Rows from block 7 of the image encoder, named by matrix and row number. Rows with one number belong to one neuron. Each number is 50 + 10 x the weight over its row's rms, rounded and kept within 0 to 99. All counts start at 0. After the name is the row's rms in percent of the matrix's.
# fc1: MLP up (encoder.blocks.7.mlp.fc1.weight, 512x128), inputs 0-127
# fc2: MLP down (encoder.blocks.7.mlp.fc2.weight, 128x512, transposed), outputs 0-127
fc1.193 101:49 42 63 57 56 53 43 40 49 46 56 47 40 47 72 65 65 45 42 48 42 47 34 47 66 59 69 48 42 51 47 52 62 57 48 51 60 55 26 63 49 48 55 37 54 37 46 46 51 40 44 44 57 46 48 37 51 42 57 34 52 23 43 53 35 47 48 58 66 52 63 55 62 54 58 55 50 50 34 49 40 44 64 29 32 55 53 54 60 65 54 44 46 41 49 57 44 35 61 42 29 69 41 52 54 45 41 52 79 46 60 68 36 39 47 53 58 48 51 49 66 43 39 51 62 40 44 37
fc2.193 107:56 65 48 24 40 46 69 61 52 68 51 47 59 46 45 39 62 46 49 47 42 53 49 26 58 46 65 46 53 54 68 61 47 38 77 45 63 43 45 53 51 48 47 36 41 58 56 41 46 62 56 48 41 50 53 51 35 74 60 53 59 61 55 45 34 35 49 48 59 56 40 48 39 29 49 45 37 45 64 38 52 50 62 53 48 50 65 57 54 31 54 43 62 58 52 49 48 63 46 55 44 75 48 54 46 43 43 42 58 43 57 33 27 67 56 52 42 49 50 39 51 63 43 48 46 38 39 49
fc1.194 092:44 43 61 37 55 46 37 60 57 48 43 56 47 72 64 61 35 54 36 53 46 59 36 41 52 35 63 58 44 59 48 44 43 69 57 39 56 74 47 41 46 57 39 51 55 37 51 47 43 53 39 48 63 48 45 63 42 37 45 31 46 49 59 44 35 48 65 44 65 43 27 55 75 45 50 42 48 64 57 51 48 44 51 42 50 63 39 54 45 45 59 55 51 38 51 77 47 54 60 60 52 43 50 72 58 54 49 44 58 48 44 47 41 36 48 60 28 65 65 39 57 68 50 44 50 61 56 63
fc2.194 108:62 44 53 61 42 56 52 66 68 59 54 42 50 61 42 64 27 50 67 64 64 40 47 44 64 54 41 62 41 41 65 47 42 65 39 38 70 49 57 22 60 69 51 59 57 61 28 55 53 45 43 47 51 47 48 56 47 52 49 31 57 53 50 45 53 58 46 51 62 51 43 40 65 60 47 50 36 45 51 38 51 51 30 42 46 47 59 48 56 50 46 39 73 63 41 58 38 33 40 50 55 35 47 35 58 43 32 60 53 58 60 45 40 64 46 57 58 53 40 39 56 42 44 39 58 52 55 39
fc1.195 095:41 38 45 38 60 58 56 47 56 52 47 62 53 37 54 42 40 51 60 73 36 58 47 52 29 56 54 50 41 56 32 48 57 37 59 41 43 57 56 46 46 36 46 57 62 55 42 52 41 46 52 67 53 55 72 45 34 40 54 32 41 43 38 62 61 42 61 64 28 37 41 47 34 39 47 55 64 58 62 56 53 58 38 53 42 37 50 69 43 34 57 46 59 43 41 47 50 31 56 60 54 48 43 73 61 49 67 43 63 51 40 37 42 54 51 43 45 50 51 43 36 60 50 66 60 51 48 33
fc2.195 097:38 52 50 52 56 61 53 43 55 33 37 35 57 51 55 41 52 48 49 56 35 52 66 59 49 57 47 64 36 49 53 33 50 37 56 59 34 54 70 37 49 46 46 53 46 67 61 46 42 65 52 39 47 59 63 47 47 50 53 37 50 66 43 57 58 68 47 45 46 60 47 60 34 61 30 44 45 53 49 62 38 50 60 44 59 48 52 29 66 60 57 25 54 54 41 34 40 61 33 42 34 46 60 47 75 44 52 64 53 55 44 60 63 36 62 46 53 35 50 52 73 48 62 53 54 45 41 59
fc1.196 110:53 44 43 29 42 46 55 38 27 57 44 43 72 50 48 48 45 55 53 42 40 64 45 37 55 63 63 42 53 39 45 49 40 38 44 63 42 47 48 49 41 51 37 40 40 45 53 43 57 44 36 49 47 37 18 43 47 49 65 49 31 41 43 45 45 45 49 54 42 44 30 52 49 33 56 58 58 68 32 53 50 41 48 52 36 67 54 49 60 67 57 61 44 58 47 65 62 45 35 47 34 46 49 53 52 52 43 63 30 45 38 61 52 53 51 56 52 52 53 52 52 52 50 37 72 29 64 40
fc2.196 100:50 67 32 41 41 45 38 65 47 52 54 46 51 60 59 66 47 40 44 58 57 51 33 50 57 71 31 42 47 50 55 45 69 61 62 51 48 46 43 43 51 42 50 55 42 58 74 30 75 47 45 49 60 62 26 56 65 56 49 39 38 52 44 63 50 49 45 65 52 31 36 53 39 48 53 63 63 63 49 35 45 53 51 35 41 69 44 45 48 46 50 39 44 57 42 53 57 51 33 56 59 68 54 48 51 56 45 42 39 45 28 46 56 48 47 61 45 43 39 49 32 42 44 47 45 59 45 37
fc1.197 100:59 53 21 62 48 23 63 35 37 36 53 51 42 54 37 42 40 63 50 45 56 49 38 41 42 68 43 62 66 43 63 67 42 56 39 50 41 44 41 70 45 44 73 41 28 49 47 69 37 58 45 50 45 57 38 50 53 55 47 55 51 42 55 50 55 60 51 45 55 42 53 50 38 47 45 46 35 58 31 58 55 52 51 33 50 49 43 46 44 56 50 45 50 44 57 55 50 51 53 57 60 69 55 47 26 46 69 52 54 57 45 47 36 47 65 54 41 44 35 52 62 48 40 45 72 38 53 52
fc2.197 095:51 47 55 48 46 55 67 63 65 32 57 58 31 34 33 64 54 48 61 26 39 53 55 34 40 54 51 28 58 65 64 53 41 42 34 37 44 43 58 48 42 46 52 39 46 49 45 41 59 34 47 42 63 60 46 53 45 55 39 42 52 44 51 33 47 52 36 65 34 56 53 64 53 36 60 65 70 47 52 61 45 28 46 66 66 56 56 33 53 57 53 55 43 58 48 41 45 32 47 55 45 57 51 74 64 58 54 45 38 47 51 53 64 54 46 54 53 51 45 52 53 47 59 39 41 44 43 52
fc1.198 109:52 55 43 50 47 70 64 41 47 68 52 37 31 38 42 31 43 51 62 67 58 61 47 52 38 42 39 30 49 44 40 57 58 56 39 57 58 51 55 58 50 41 40 58 47 42 45 42 49 46 47 47 32 57 44 44 64 52 47 49 71 38 52 58 56 50 59 46 47 50 37 34 40 39 47 44 57 53 65 63 61 66 51 56 61 61 48 40 49 65 56 44 39 47 61 40 56 53 48 31 33 69 52 67 44 51 17 40 40 37 55 50 36 47 39 59 49 35 53 46 55 52 50 62 51 33 45 64
fc2.198 113:37 51 53 38 47 48 39 39 45 23 33 50 22 55 45 34 39 34 57 38 59 41 52 52 52 43 45 43 64 40 61 51 50 48 44 55 43 45 55 50 66 45 50 71 51 52 57 24 65 33 50 39 52 36 62 39 50 45 41 51 63 61 88 66 49 43 59 50 54 59 63 49 53 51 51 33 66 51 50 60 49 43 52 51 39 51 54 55 48 51 42 54 52 58 45 66 54 56 51 55 45 54 42 38 63 69 61 53 59 63 62 47 43 60 59 44 49 46 66 51 53 49 48 60 43 63 46 49
fc1.199 115:61 47 50 44 35 56 48 52 47 60 27 39 40 47 42 42 48 49 68 50 30 48 51 41 52 62 41 70 54 38 59 68 49 56 63 52 55 24 61 54 49 40 48 62 37 35 43 59 54 58 36 64 53 40 42 48 44 50 43 33 53 40 42 49 57 54 53 24 45 65 37 59 47 25 52 44 47 51 29 48 61 48 35 54 50 60 63 54 66 54 48 50 61 47 40 51 61 59 65 63 70 61 60 60 46 51 63 51 56 62 55 58 58 48 38 42 55 61 60 32 47 42 48 49 57 58 47 51
fc2.199 102:57 50 50 54 56 46 37 57 35 49 57 42 24 49 53 46 69 44 49 60 43 62 43 64 58 35 63 37 38 61 51 44 45 46 46 63 53 42 74 67 34 48 57 64 36 50 68 56 37 31 60 44 57 52 51 46 47 36 59 44 32 39 60 57 48 45 51 56 56 38 29 52 46 57 54 47 48 51 47 48 61 63 41 58 54 50 44 58 42 56 49 54 36 46 54 48 36 42 30 44 68 41 50 35 64 50 60 52 64 39 45 51 39 43 42 50 63 52 63 42 32 54 63 38 36 52 72 41
fc1.200 098:47 44 39 53 41 72 76 39 50 33 32 38 43 64 51 30 47 58 64 49 36 55 66 54 64 53 47 52 52 44 51 62 42 54 44 54 54 37 44 50 47 45 34 57 62 57 56 56 56 46 58 47 51 52 34 48 45 66 50 47 33 49 46 37 43 53 42 66 45 52 40 62 64 62 38 55 48 44 54 57 73 48 48 44 66 77 44 53 39 35 46 46 51 33 56 57 60 48 58 65 31 47 48 73 33 47 58 37 48 48 37 65 58 56 37 44 47 44 43 58 48 48 43 53 50 56 58 34
fc2.200 100:63 61 49 49 38 64 43 40 45 43 52 29 67 54 52 52 67 61 60 62 56 44 77 45 56 57 56 48 51 38 55 60 43 35 45 42 75 61 42 46 46 59 61 35 46 42 68 38 67 63 45 37 46 59 52 39 46 59 43 37 59 42 64 32 61 50 39 49 57 50 62 38 60 65 66 53 47 39 53 36 63 37 42 53 42 41 35 44 49 43 50 60 55 63 44 66 44 59 56 33 56 42 39 61 54 57 41 59 26 43 52 58 59 62 46 62 51 48 50 54 50 50 48 47 40 51 38 48
fc1.201 092:59 56 52 70 34 57 34 64 53 42 56 40 45 54 42 42 74 56 51 63 53 53 65 61 42 47 43 56 51 52 35 48 38 65 40 51 40 59 46 37 40 36 34 48 55 53 47 72 58 50 51 60 51 36 58 31 63 59 43 42 53 39 59 43 45 53 51 48 60 41 46 24 42 53 37 57 50 64 48 55 51 50 40 68 58 48 49 52 57 59 53 42 70 27 58 45 48 26 62 51 58 49 52 62 38 33 51 53 46 52 53 60 38 30 47 56 51 63 53 39 41 47 62 57 30 57 53 55
fc2.201 101:73 63 45 63 60 40 55 50 50 41 46 57 45 52 71 45 33 42 63 74 51 60 56 46 64 49 56 61 50 54 43 54 55 53 38 53 45 42 30 53 46 40 52 53 38 56 36 66 57 46 49 49 50 56 41 50 57 58 39 41 55 58 50 52 39 62 29 61 42 51 58 46 46 47 45 30 36 46 52 53 75 60 40 43 57 69 38 49 38 58 62 54 42 40 47 56 38 54 65 59 46 57 40 40 40 60 53 58 51 53 62 61 52 40 45 58 38 59 67 66 62 42 49 66 76 64 57 42
fc1.202 101:44 60 58 45 41 69 56 52 50 52 62 54 66 41 34 54 61 44 49 49 45 50 57 60 36 39 55 50 55 46 53 53 54 64 42 41 45 48 69 39 65 49 54 50 40 50 46 50 42 47 69 53 41 57 62 58 51 42 44 49 48 44 31 53 53 62 30 58 63 56 64 60 40 65 57 48 51 43 48 64 50 54 53 51 55 70 58 51 44 57 34 42 55 39 59 45 33 46 64 32 55 56 42 48 40 46 51 59 43 52 31 78 58 41 52 43 71 33 28 74 49 33 53 44 48 53 60 29
fc2.202 098:48 50 42 38 71 46 66 67 49 42 35 53 44 41 40 57 45 56 51 40 66 61 56 36 51 27 46 49 54 50 50 70 59 59 43 48 48 56 40 41 56 42 48 39 36 54 57 51 41 33 56 55 65 31 42 53 35 52 51 35 46 61 52 49 38 50 41 56 41 42 44 32 66 66 49 52 50 48 59 64 62 54 58 53 48 61 46 63 33 62 55 59 67 43 22 42 72 42 42 67 53 52 61 40 62 56 32 56 53 58 43 62 47 56 65 39 56 57 43 57 37 43 48 48 57 59 43 45
fc1.203 099:49 54 56 27 59 58 40 44 63 36 46 53 52 25 42 56 46 50 38 46 50 51 58 36 63 36 32 34 49 53 30 58 37 41 46 42 54 48 52 42 62 64 50 52 39 52 51 57 50 34 60 46 56 63 44 34 41 51 26 37 40 43 51 42 46 51 35 44 55 50 53 42 46 39 59 51 41 68 46 55 40 50 33 40 50 62 69 62 64 60 59 49 57 48 32 60 54 56 50 41 46 47 45 54 51 36 68 52 52 61 40 44 55 48 57 46 64 60 45 37 76 54 76 53 57 47 44 51
fc2.203 102:57 52 72 25 57 52 46 60 62 56 57 55 40 67 51 59 57 39 39 27 47 45 62 61 70 64 50 57 38 57 50 39 54 53 54 59 55 55 46 43 41 61 54 58 42 41 55 52 58 47 40 44 47 45 59 46 52 66 60 28 48 53 46 44 59 51 61 45 40 41 55 55 64 50 67 38 44 63 46 48 45 49 46 71 31 46 47 38 47 46 72 37 54 35 54 50 37 49 46 55 57 54 35 56 39 42 50 45 38 48 54 48 60 46 48 56 70 41 72 48 35 54 49 57 45 42 20 37
fc1.204 093:46 49 67 59 37 53 67 36 45 59 62 36 36 44 64 39 37 50 64 43 59 56 38 45 53 42 55 37 44 77 56 43 46 51 76 56 56 56 47 63 50 49 50 45 61 53 41 58 57 51 63 52 50 43 58 45 27 48 60 63 55 33 54 45 57 55 55 56 38 51 55 22 62 60 58 43 42 45 62 32 40 46 42 48 47 65 57 34 33 43 51 44 49 58 42 47 47 25 53 67 43 47 62 34 64 44 49 41 51 55 62 45 46 44 49 45 41 40 49 37 51 56 38 66 50 37 42 51
fc2.204 086:55 59 47 47 36 39 30 71 63 41 38 62 45 43 38 48 39 55 39 35 39 46 46 39 36 56 39 47 43 43 47 50 50 60 61 64 46 56 59 43 36 36 56 52 62 44 52 46 55 45 51 46 58 53 41 66 51 53 58 62 39 49 52 49 47 39 80 39 52 61 51 41 45 46 43 49 42 64 43 21 26 41 61 52 57 54 44 39 32 51 58 65 43 65 45 38 65 44 69 58 65 49 49 69 55 40 58 55 48 45 43 35 60 57 46 41 59 49 52 59 39 46 58 60 62 64 51 54
fc1.205 092:54 58 50 61 51 61 48 46 54 36 47 51 26 51 32 49 51 38 46 46 62 50 48 62 70 64 36 47 46 53 59 70 26 27 77 42 54 60 52 48 31 40 30 54 55 36 47 49 45 47 42 49 50 47 58 45 53 43 57 43 66 56 58 57 56 54 32 55 59 39 50 55 51 59 43 42 61 29 60 62 53 52 49 45 59 36 68 56 43 53 49 48 45 38 45 61 59 47 57 47 43 34 49 52 46 44 65 60 46 73 69 63 54 64 53 53 39 46 61 49 54 62 62 57 46 58 37 46
fc2.205 090:62 54 40 42 46 47 53 38 45 58 48 28 56 47 73 41 52 39 39 44 26 43 56 54 49 45 40 51 63 52 44 36 46 63 49 45 49 41 34 44 57 59 51 62 50 44 40 34 55 36 53 45 60 52 54 35 40 43 56 45 46 51 44 52 46 63 61 49 48 47 46 55 49 53 48 66 68 44 56 31 47 66 65 29 53 29 43 42 45 57 66 53 34 39 48 44 51 45 50 70 35 48 31 44 33 52 51 49 47 40 70 46 52 62 54 54 55 31 38 53 54 75 60 62 46 59 40 37
fc1.206 104:48 58 55 40 52 45 55 46 28 41 63 46 47 48 75 57 55 39 45 44 41 36 65 66 54 54 52 27 49 37 58 76 44 55 44 44 61 46 52 63 57 61 51 44 60 52 51 53 53 50 34 55 43 55 66 61 43 64 54 29 52 40 50 47 37 46 32 64 42 40 40 40 45 42 42 43 47 52 45 49 36 38 35 47 60 57 38 54 55 56 41 52 52 46 31 51 60 59 43 29 40 45 38 45 38 44 68 48 43 44 62 37 41 40 42 60 55 53 42 48 61 31 42 59 34 40 38 66
fc2.206 099:47 47 52 46 51 44 44 52 45 58 36 49 42 36 65 37 56 47 46 56 48 49 56 63 39 47 60 50 40 37 46 22 44 64 61 37 56 50 68 51 42 40 36 44 45 69 50 69 43 57 30 54 56 26 38 40 62 63 38 51 62 51 48 47 67 76 49 52 29 62 41 58 49 60 52 62 51 44 59 50 67 46 55 51 50 52 38 42 44 68 51 61 37 54 32 40 47 55 55 47 57 52 41 55 48 37 47 43 60 60 39 47 35 44 55 39 72 54 45 48 40 55 47 45 44 43 54 30
fc1.207 109:50 56 37 43 46 50 64 58 50 44 57 52 51 54 61 47 45 38 39 55 33 21 48 45 45 49 43 29 49 54 63 54 44 59 63 60 54 38 48 65 36 46 51 50 48 50 48 41 53 63 43 65 50 39 53 37 58 63 47 28 44 38 53 38 62 62 68 56 54 47 35 56 50 37 47 40 42 66 44 58 41 71 55 27 43 45 46 43 64 50 62 48 46 53 52 44 54 56 50 55 32 66 39 64 60 50 57 51 60 62 53 48 66 33 59 26 59 74 48 56 41 46 57 58 57 48 59 66
fc2.207 101:41 55 53 37 47 52 50 70 36 49 35 39 41 36 37 41 28 56 45 52 55 51 37 68 54 39 55 46 50 29 38 39 46 50 52 59 47 38 47 48 59 49 51 54 46 53 53 75 68 49 49 42 67 61 56 40 51 43 40 53 62 45 50 52 44 51 48 64 50 48 51 47 49 33 52 57 42 64 52 51 53 57 52 37 56 41 60 35 41 61 65 41 47 56 61 30 38 41 47 54 45 54 56 52 60 58 49 48 64 46 32 55 53 58 41 10 60 52 50 57 33 68 44 55 61 53 71 56
fc1.209 088:45 43 41 54 41 45 32 69 40 49 43 42 65 77 67 33 64 42 53 52 60 62 39 45 36 47 45 47 45 36 62 48 49 36 62 47 52 20 62 45 43 52 43 53 52 37 46 63 38 31 40 54 57 56 41 47 53 42 56 51 40 51 48 52 64 47 41 45 68 47 36 63 54 41 59 51 61 43 48 47 69 64 53 44 64 62 65 60 61 42 46 42 47 49 49 58 43 71 48 53 47 46 40 40 53 39 30 37 44 63 44 69 43 46 38 62 52 55 43 57 52 46 54 59 58 59 52 62
fc2.209 087:62 54 57 25 45 49 26 33 42 47 56 40 51 45 46 53 51 27 48 60 58 45 25 45 58 61 62 50 48 43 62 41 38 53 42 70 70 60 56 47 61 46 64 54 66 59 57 50 22 51 49 52 38 46 52 58 51 71 41 44 45 59 54 49 51 56 54 61 44 51 67 48 50 49 52 57 54 52 57 64 52 52 54 54 62 63 57 57 33 58 40 48 43 35 38 70 52 57 62 40 55 52 42 64 61 64 57 55 38 51 50 39 37 44 43 56 40 71 29 52 54 57 46 55 46 58 53 46
fc1.210 111:58 50 46 49 73 46 42 46 52 47 51 47 47 52 42 64 52 44 51 56 60 49 65 56 52 47 28 36 29 38 45 41 67 59 41 55 39 62 52 55 34 37 57 61 57 51 55 64 54 56 53 46 54 40 55 38 40 39 61 61 31 42 59 45 80 38 57 82 53 50 55 51 53 47 58 56 50 44 44 36 43 59 57 42 54 42 50 51 44 46 43 54 67 76 41 55 32 35 63 37 52 42 45 43 51 41 47 57 58 59 48 55 47 52 45 33 55 64 63 66 66 43 49 59 63 49 42 42
fc2.210 107:50 63 59 37 47 62 43 41 62 37 45 37 48 52 46 54 53 63 38 51 64 53 49 53 37 38 47 41 57 53 47 38 56 48 51 41 71 54 53 35 35 41 50 63 63 58 39 71 40 26 56 59 39 64 72 49 50 47 46 48 60 49 56 59 40 32 63 71 44 70 48 49 34 56 58 60 49 43 34 50 56 43 40 53 47 57 48 48 49 61 52 64 51 54 36 43 52 43 55 51 35 44 63 77 56 47 50 36 48 58 61 56 25 54 40 50 58 56 50 38 55 36 44 52 36 52 60 39
fc1.211 101:46 73 60 58 48 31 58 55 45 44 50 55 54 46 40 37 42 61 63 56 44 64 42 52 42 42 57 61 28 59 56 44 42 60 57 41 60 44 33 53 46 56 51 38 52 48 58 52 49 45 31 57 49 62 51 75 51 57 39 49 41 55 53 62 63 58 44 68 57 51 54 23 56 66 53 52 43 51 52 39 51 49 41 48 59 64 46 55 27 48 44 64 57 55 21 55 55 53 49 52 48 55 44 56 82 54 56 32 56 45 44 60 34 57 33 51 56 44 63 43 52 44 49 57 53 59 52 40
fc2.211 094:53 48 53 47 58 28 36 61 46 54 53 45 62 33 46 54 39 63 68 46 35 34 59 29 30 45 64 36 56 68 53 54 46 65 61 64 49 44 58 51 75 51 37 59 69 50 46 45 48 29 42 45 47 41 37 64 44 37 57 61 52 46 59 49 60 54 42 60 59 54 52 57 47 45 65 49 37 44 39 58 81 47 43 67 48 48 48 59 48 44 46 48 35 57 57 47 48 57 56 45 60 48 62 37 28 43 65 53 48 54 49 50 59 48 58 53 59 50 36 43 53 31 43 51 44 51 49 47
fc1.212 105:38 56 53 30 37 34 44 41 46 40 50 35 64 49 60 55 62 45 43 42 82 54 38 47 56 45 48 69 43 45 40 52 50 51 63 35 38 27 60 50 59 43 54 46 46 50 47 46 44 60 57 63 53 45 36 44 63 59 33 47 44 59 44 57 56 51 63 23 51 65 54 54 61 54 54 51 54 58 48 35 49 55 44 61 39 33 68 55 42 53 51 33 36 51 39 34 45 39 61 48 38 55 60 35 50 59 59 53 49 72 46 58 40 60 50 39 49 50 52 62 54 44 56 56 52 68 39 49
fc2.212 099:40 55 36 47 56 52 58 54 55 40 54 49 50 55 50 48 52 73 42 55 62 48 57 60 51 51 20 45 54 37 55 62 60 49 57 38 48 72 52 64 37 33 43 71 57 38 39 39 74 64 57 57 61 44 49 51 58 52 53 49 42 62 44 39 43 56 45 54 33 52 61 52 39 50 43 60 43 55 60 45 61 35 66 49 41 30 56 45 63 60 71 43 43 47 36 66 53 54 56 45 55 61 31 51 48 69 53 63 61 39 64 60 52 44 60 57 54 54 46 57 71 48 49 63 42 52 48 41
fc1.213 099:65 44 48 59 59 40 51 38 37 43 38 62 54 53 52 48 55 61 63 49 63 48 51 62 36 52 48 28 38 34 52 63 74 45 37 45 48 49 67 27 33 55 46 56 42 46 48 54 43 55 58 46 50 46 29 41 62 48 61 75 47 36 57 59 62 54 38 53 49 46 48 52 50 55 46 46 48 52 48 47 57 35 38 37 52 51 54 52 35 50 59 54 59 30 48 44 36 54 44 58 43 43 40 53 33 42 53 52 54 58 41 69 61 30 29 40 40 48 47 46 68 51 75 50 44 49 39 36
fc2.213 100:64 58 60 53 38 49 50 44 63 40 45 46 50 51 60 58 47 48 52 51 35 42 59 58 44 50 59 42 69 43 58 51 62 50 52 51 33 56 39 41 38 59 60 37 54 54 56 55 38 56 55 46 45 51 14 39 51 49 46 39 55 43 44 49 59 44 52 52 55 64 53 57 69 52 43 50 53 31 32 52 62 59 46 90 42 37 57 42 54 46 72 60 39 50 51 51 60 60 50 61 49 35 64 53 38 55 36 42 53 47 48 60 41 65 47 44 54 34 40 50 64 46 48 54 69 58 60 37
fc1.216 095:49 64 47 65 44 48 50 49 65 57 48 60 40 52 35 65 62 36 48 49 43 56 63 56 32 65 62 51 48 47 40 63 61 53 33 48 52 54 42 48 61 59 40 43 50 44 60 50 56 49 69 56 30 52 51 50 36 55 70 24 55 56 65 72 68 32 50 45 67 55 39 44 58 45 50 38 52 53 47 47 51 49 61 49 56 69 64 48 38 54 67 61 44 59 35 51 52 50 43 58 52 44 45 47 51 43 58 42 70 60 45 51 58 39 57 38 52 57 65 61 54 56 22 51 37 57 39 47
fc2.216 098:41 46 33 56 48 56 44 64 57 64 42 45 43 42 51 51 44 64 53 44 56 48 45 51 41 62 40 37 50 63 44 42 53 37 38 42 64 52 45 50 51 45 56 65 47 32 50 43 67 38 52 40 43 44 45 48 53 43 45 66 50 36 48 46 51 37 75 54 55 62 64 58 54 49 72 50 38 47 54 41 59 52 50 38 38 72 54 53 58 52 55 37 30 53 36 55 44 44 56 43 45 50 57 25 54 23 45 69 39 60 61 57 29 58 57 64 45 38 56 68 38 37 39 51 45 60 59 53
fc1.217 116:61 54 43 62 32 27 62 41 61 57 53 41 56 58 48 51 55 48 52 36 50 42 57 41 63 53 64 58 55 62 42 46 46 41 43 46 43 68 53 58 38 55 45 55 61 50 58 37 41 40 66 35 46 48 53 50 46 57 46 40 53 52 45 57 48 47 67 38 67 39 38 53 58 57 50 42 31 61 29 49 58 62 61 60 53 63 30 59 47 57 63 32 55 43 65 56 49 37 33 39 43 31 67 37 69 41 59 66 52 46 59 61 35 50 42 64 56 41 59 45 52 53 44 70 48 48 63 42
fc2.217 119:61 41 36 62 43 36 67 52 60 48 76 53 37 57 32 50 64 41 42 61 49 51 35 50 40 70 56 52 35 61 57 68 59 39 54 42 48 53 31 53 57 53 55 56 57 59 54 58 43 64 50 44 71 61 36 48 51 59 41 46 43 37 47 60 52 47 58 43 53 66 42 54 31 39 47 39 52 54 38 47 47 49 50 29 51 44 52 54 50 56 58 45 56 39 64 42 47 30 43 36 53 47 52 61 39 52 60 63 64 50 60 48 50 54 30 48 54 56 42 48 77 50 49 40 50 60 52 27
fc1.218 098:49 57 56 40 42 60 55 46 41 42 71 45 49 32 67 41 48 62 46 33 64 34 41 44 46 61 40 55 51 55 56 35 47 43 43 48 39 59 65 50 37 46 46 44 53 44 47 60 51 45 35 66 57 46 80 54 56 39 60 55 59 41 63 34 55 45 51 50 61 48 48 52 48 50 69 82 44 59 53 49 41 54 52 49 66 51 62 57 56 54 52 45 42 46 48 53 52 53 31 43 67 51 48 54 60 72 46 62 13 40 48 54 42 47 58 51 54 63 67 52 44 48 37 48 51 48 53 50
fc2.218 101:74 57 67 61 38 55 64 36 52 40 42 20 64 43 33 56 41 47 68 54 51 40 62 47 62 64 49 59 65 60 45 53 46 62 50 46 49 50 40 54 55 46 57 40 44 47 59 46 42 56 81 44 39 40 51 51 36 54 36 55 62 47 52 56 58 40 37 44 55 49 47 52 64 75 41 67 51 63 40 36 41 39 41 40 43 32 52 56 64 57 40 47 55 45 55 64 55 45 46 47 43 32 37 55 49 53 38 44 50 41 55 38 47 50 58 45 63 47 54 62 54 52 43 49 58 70 52 54
fc1.219 096:48 62 34 59 37 37 40 48 44 50 56 46 61 52 62 28 31 53 49 63 45 57 58 51 56 59 51 62 54 56 39 62 36 63 51 54 44 34 56 60 60 33 42 41 49 53 49 52 60 48 63 53 64 39 59 48 51 36 42 62 36 32 30 52 53 33 50 55 58 48 44 49 62 42 45 63 52 43 61 46 66 41 61 58 30 37 50 38 52 63 53 47 64 58 56 41 45 51 36 57 46 59 51 37 47 49 43 38 61 50 38 34 42 52 68 46 62 59 33 53 47 61 53 48 79 53 55 69
fc2.219 088:38 50 43 58 50 47 49 55 57 51 70 55 55 43 64 47 52 53 47 40 49 54 56 29 51 34 30 32 51 56 56 62 42 60 38 56 32 53 51 40 47 43 42 47 59 53 61 31 45 57 44 35 36 36 66 59 63 60 47 62 43 65 38 51 54 55 45 45 42 43 47 47 45 52 55 48 53 56 53 58 58 64 49 57 48 28 54 57 58 69 39 62 50 45 51 45 32 27 51 40 66 44 38 35 37 56 57 60 40 46 60 68 61 43 54 52 32 65 49 27 53 56 57 37 56 60 61 67
fc1.220 105:56 52 54 56 37 46 46 46 52 46 55 54 55 57 64 55 39 59 51 66 58 51 51 55 47 61 63 56 45 43 55 44 46 61 37 58 45 56 31 36 61 50 35 39 49 56 53 37 46 44 48 47 67 46 59 45 51 47 47 59 58 43 45 29 29 33 61 58 46 30 53 65 64 39 58 35 42 35 53 48 54 44 49 42 43 49 35 55 44 31 56 50 41 47 49 51 46 48 17 27 45 45 59 59 38 41 38 41 56 66 42 51 24 41 54 30 33 46 36 51 44 56 64 58 61 51 44 54
fc2.220 099:43 41 50 40 32 53 39 71 40 54 70 63 44 67 37 40 51 49 44 53 40 40 30 50 47 48 45 35 56 56 46 75 62 58 50 32 27 52 68 46 49 47 31 37 54 44 62 43 58 61 56 65 46 38 49 56 41 44 39 44 48 39 46 68 51 57 39 64 49 59 39 63 48 51 48 56 49 50 51 57 52 48 47 46 43 62 38 45 58 48 47 49 48 46 40 53 44 52 49 49 48 41 33 47 65 58 53 43 54 30 57 40 63 27 50 32 61 37 60 36 50 34 57 56 48 60 67 41
fc1.221 113:53 56 53 60 44 32 49 54 50 45 35 45 56 46 54 65 50 42 49 45 50 41 39 65 52 29 51 49 51 53 39 49 48 37 63 52 23 59 54 55 48 52 49 68 55 62 58 57 62 35 55 50 53 39 39 40 49 52 51 47 55 41 53 46 51 56 43 69 48 53 47 38 52 58 61 51 49 46 56 40 53 42 53 47 56 51 64 63 45 55 62 51 59 55 58 53 62 48 32 55 49 43 69 58 75 27 71 39 37 39 33 25 49 52 49 62 60 33 57 57 47 57 63 70 34 37 60 28
fc2.221 110:66 55 39 44 40 35 58 46 47 54 61 34 52 44 43 50 59 50 53 40 51 52 45 47 40 52 47 40 55 36 55 67 62 80 38 55 59 65 56 57 49 40 44 56 56 59 48 48 66 50 61 46 39 52 53 50 46 60 47 52 52 49 67 53 65 50 51 54 40 35 59 45 21 65 62 35 55 33 33 46 42 62 35 58 38 56 50 65 43 64 71 57 50 46 52 42 46 35 52 23 56 53 59 43 60 48 45 49 42 31 63 44 55 44 33 57 55 54 51 37 60 52 49 31 60 58 55 42
fc1.222 097:38 40 40 50 51 55 48 51 54 53 64 37 62 37 53 51 52 52 54 56 53 38 53 45 33 34 28 55 44 47 39 52 61 51 65 46 43 47 69 63 46 60 51 49 76 47 74 44 43 43 51 57 52 43 61 48 50 63 53 47 36 21 60 35 55 60 37 43 64 42 44 47 65 69 43 31 56 51 31 54 45 59 42 56 44 40 63 51 43 55 44 54 53 50 45 48 62 56 62 36 52 56 41 50 54 34 63 42 44 58 34 47 37 53 42 53 45 38 25 61 61 40 44 41 43 57 43 38
fc2.222 105:25 49 49 52 43 46 80 53 41 48 40 51 52 51 63 61 38 51 52 60 58 41 62 64 56 51 64 41 45 61 36 45 56 70 38 51 38 55 22 48 49 56 47 57 47 47 66 43 52 62 51 46 51 75 36 43 56 56 39 50 47 53 38 60 25 61 54 52 56 45 58 62 48 48 55 57 40 48 66 40 52 48 55 47 49 42 49 45 48 60 55 54 39 34 56 44 46 49 50 50 41 51 65 30 39 52 42 51 47 47 72 34 71 55 53 71 50 47 46 58 63 54 70 37 48 55 49 57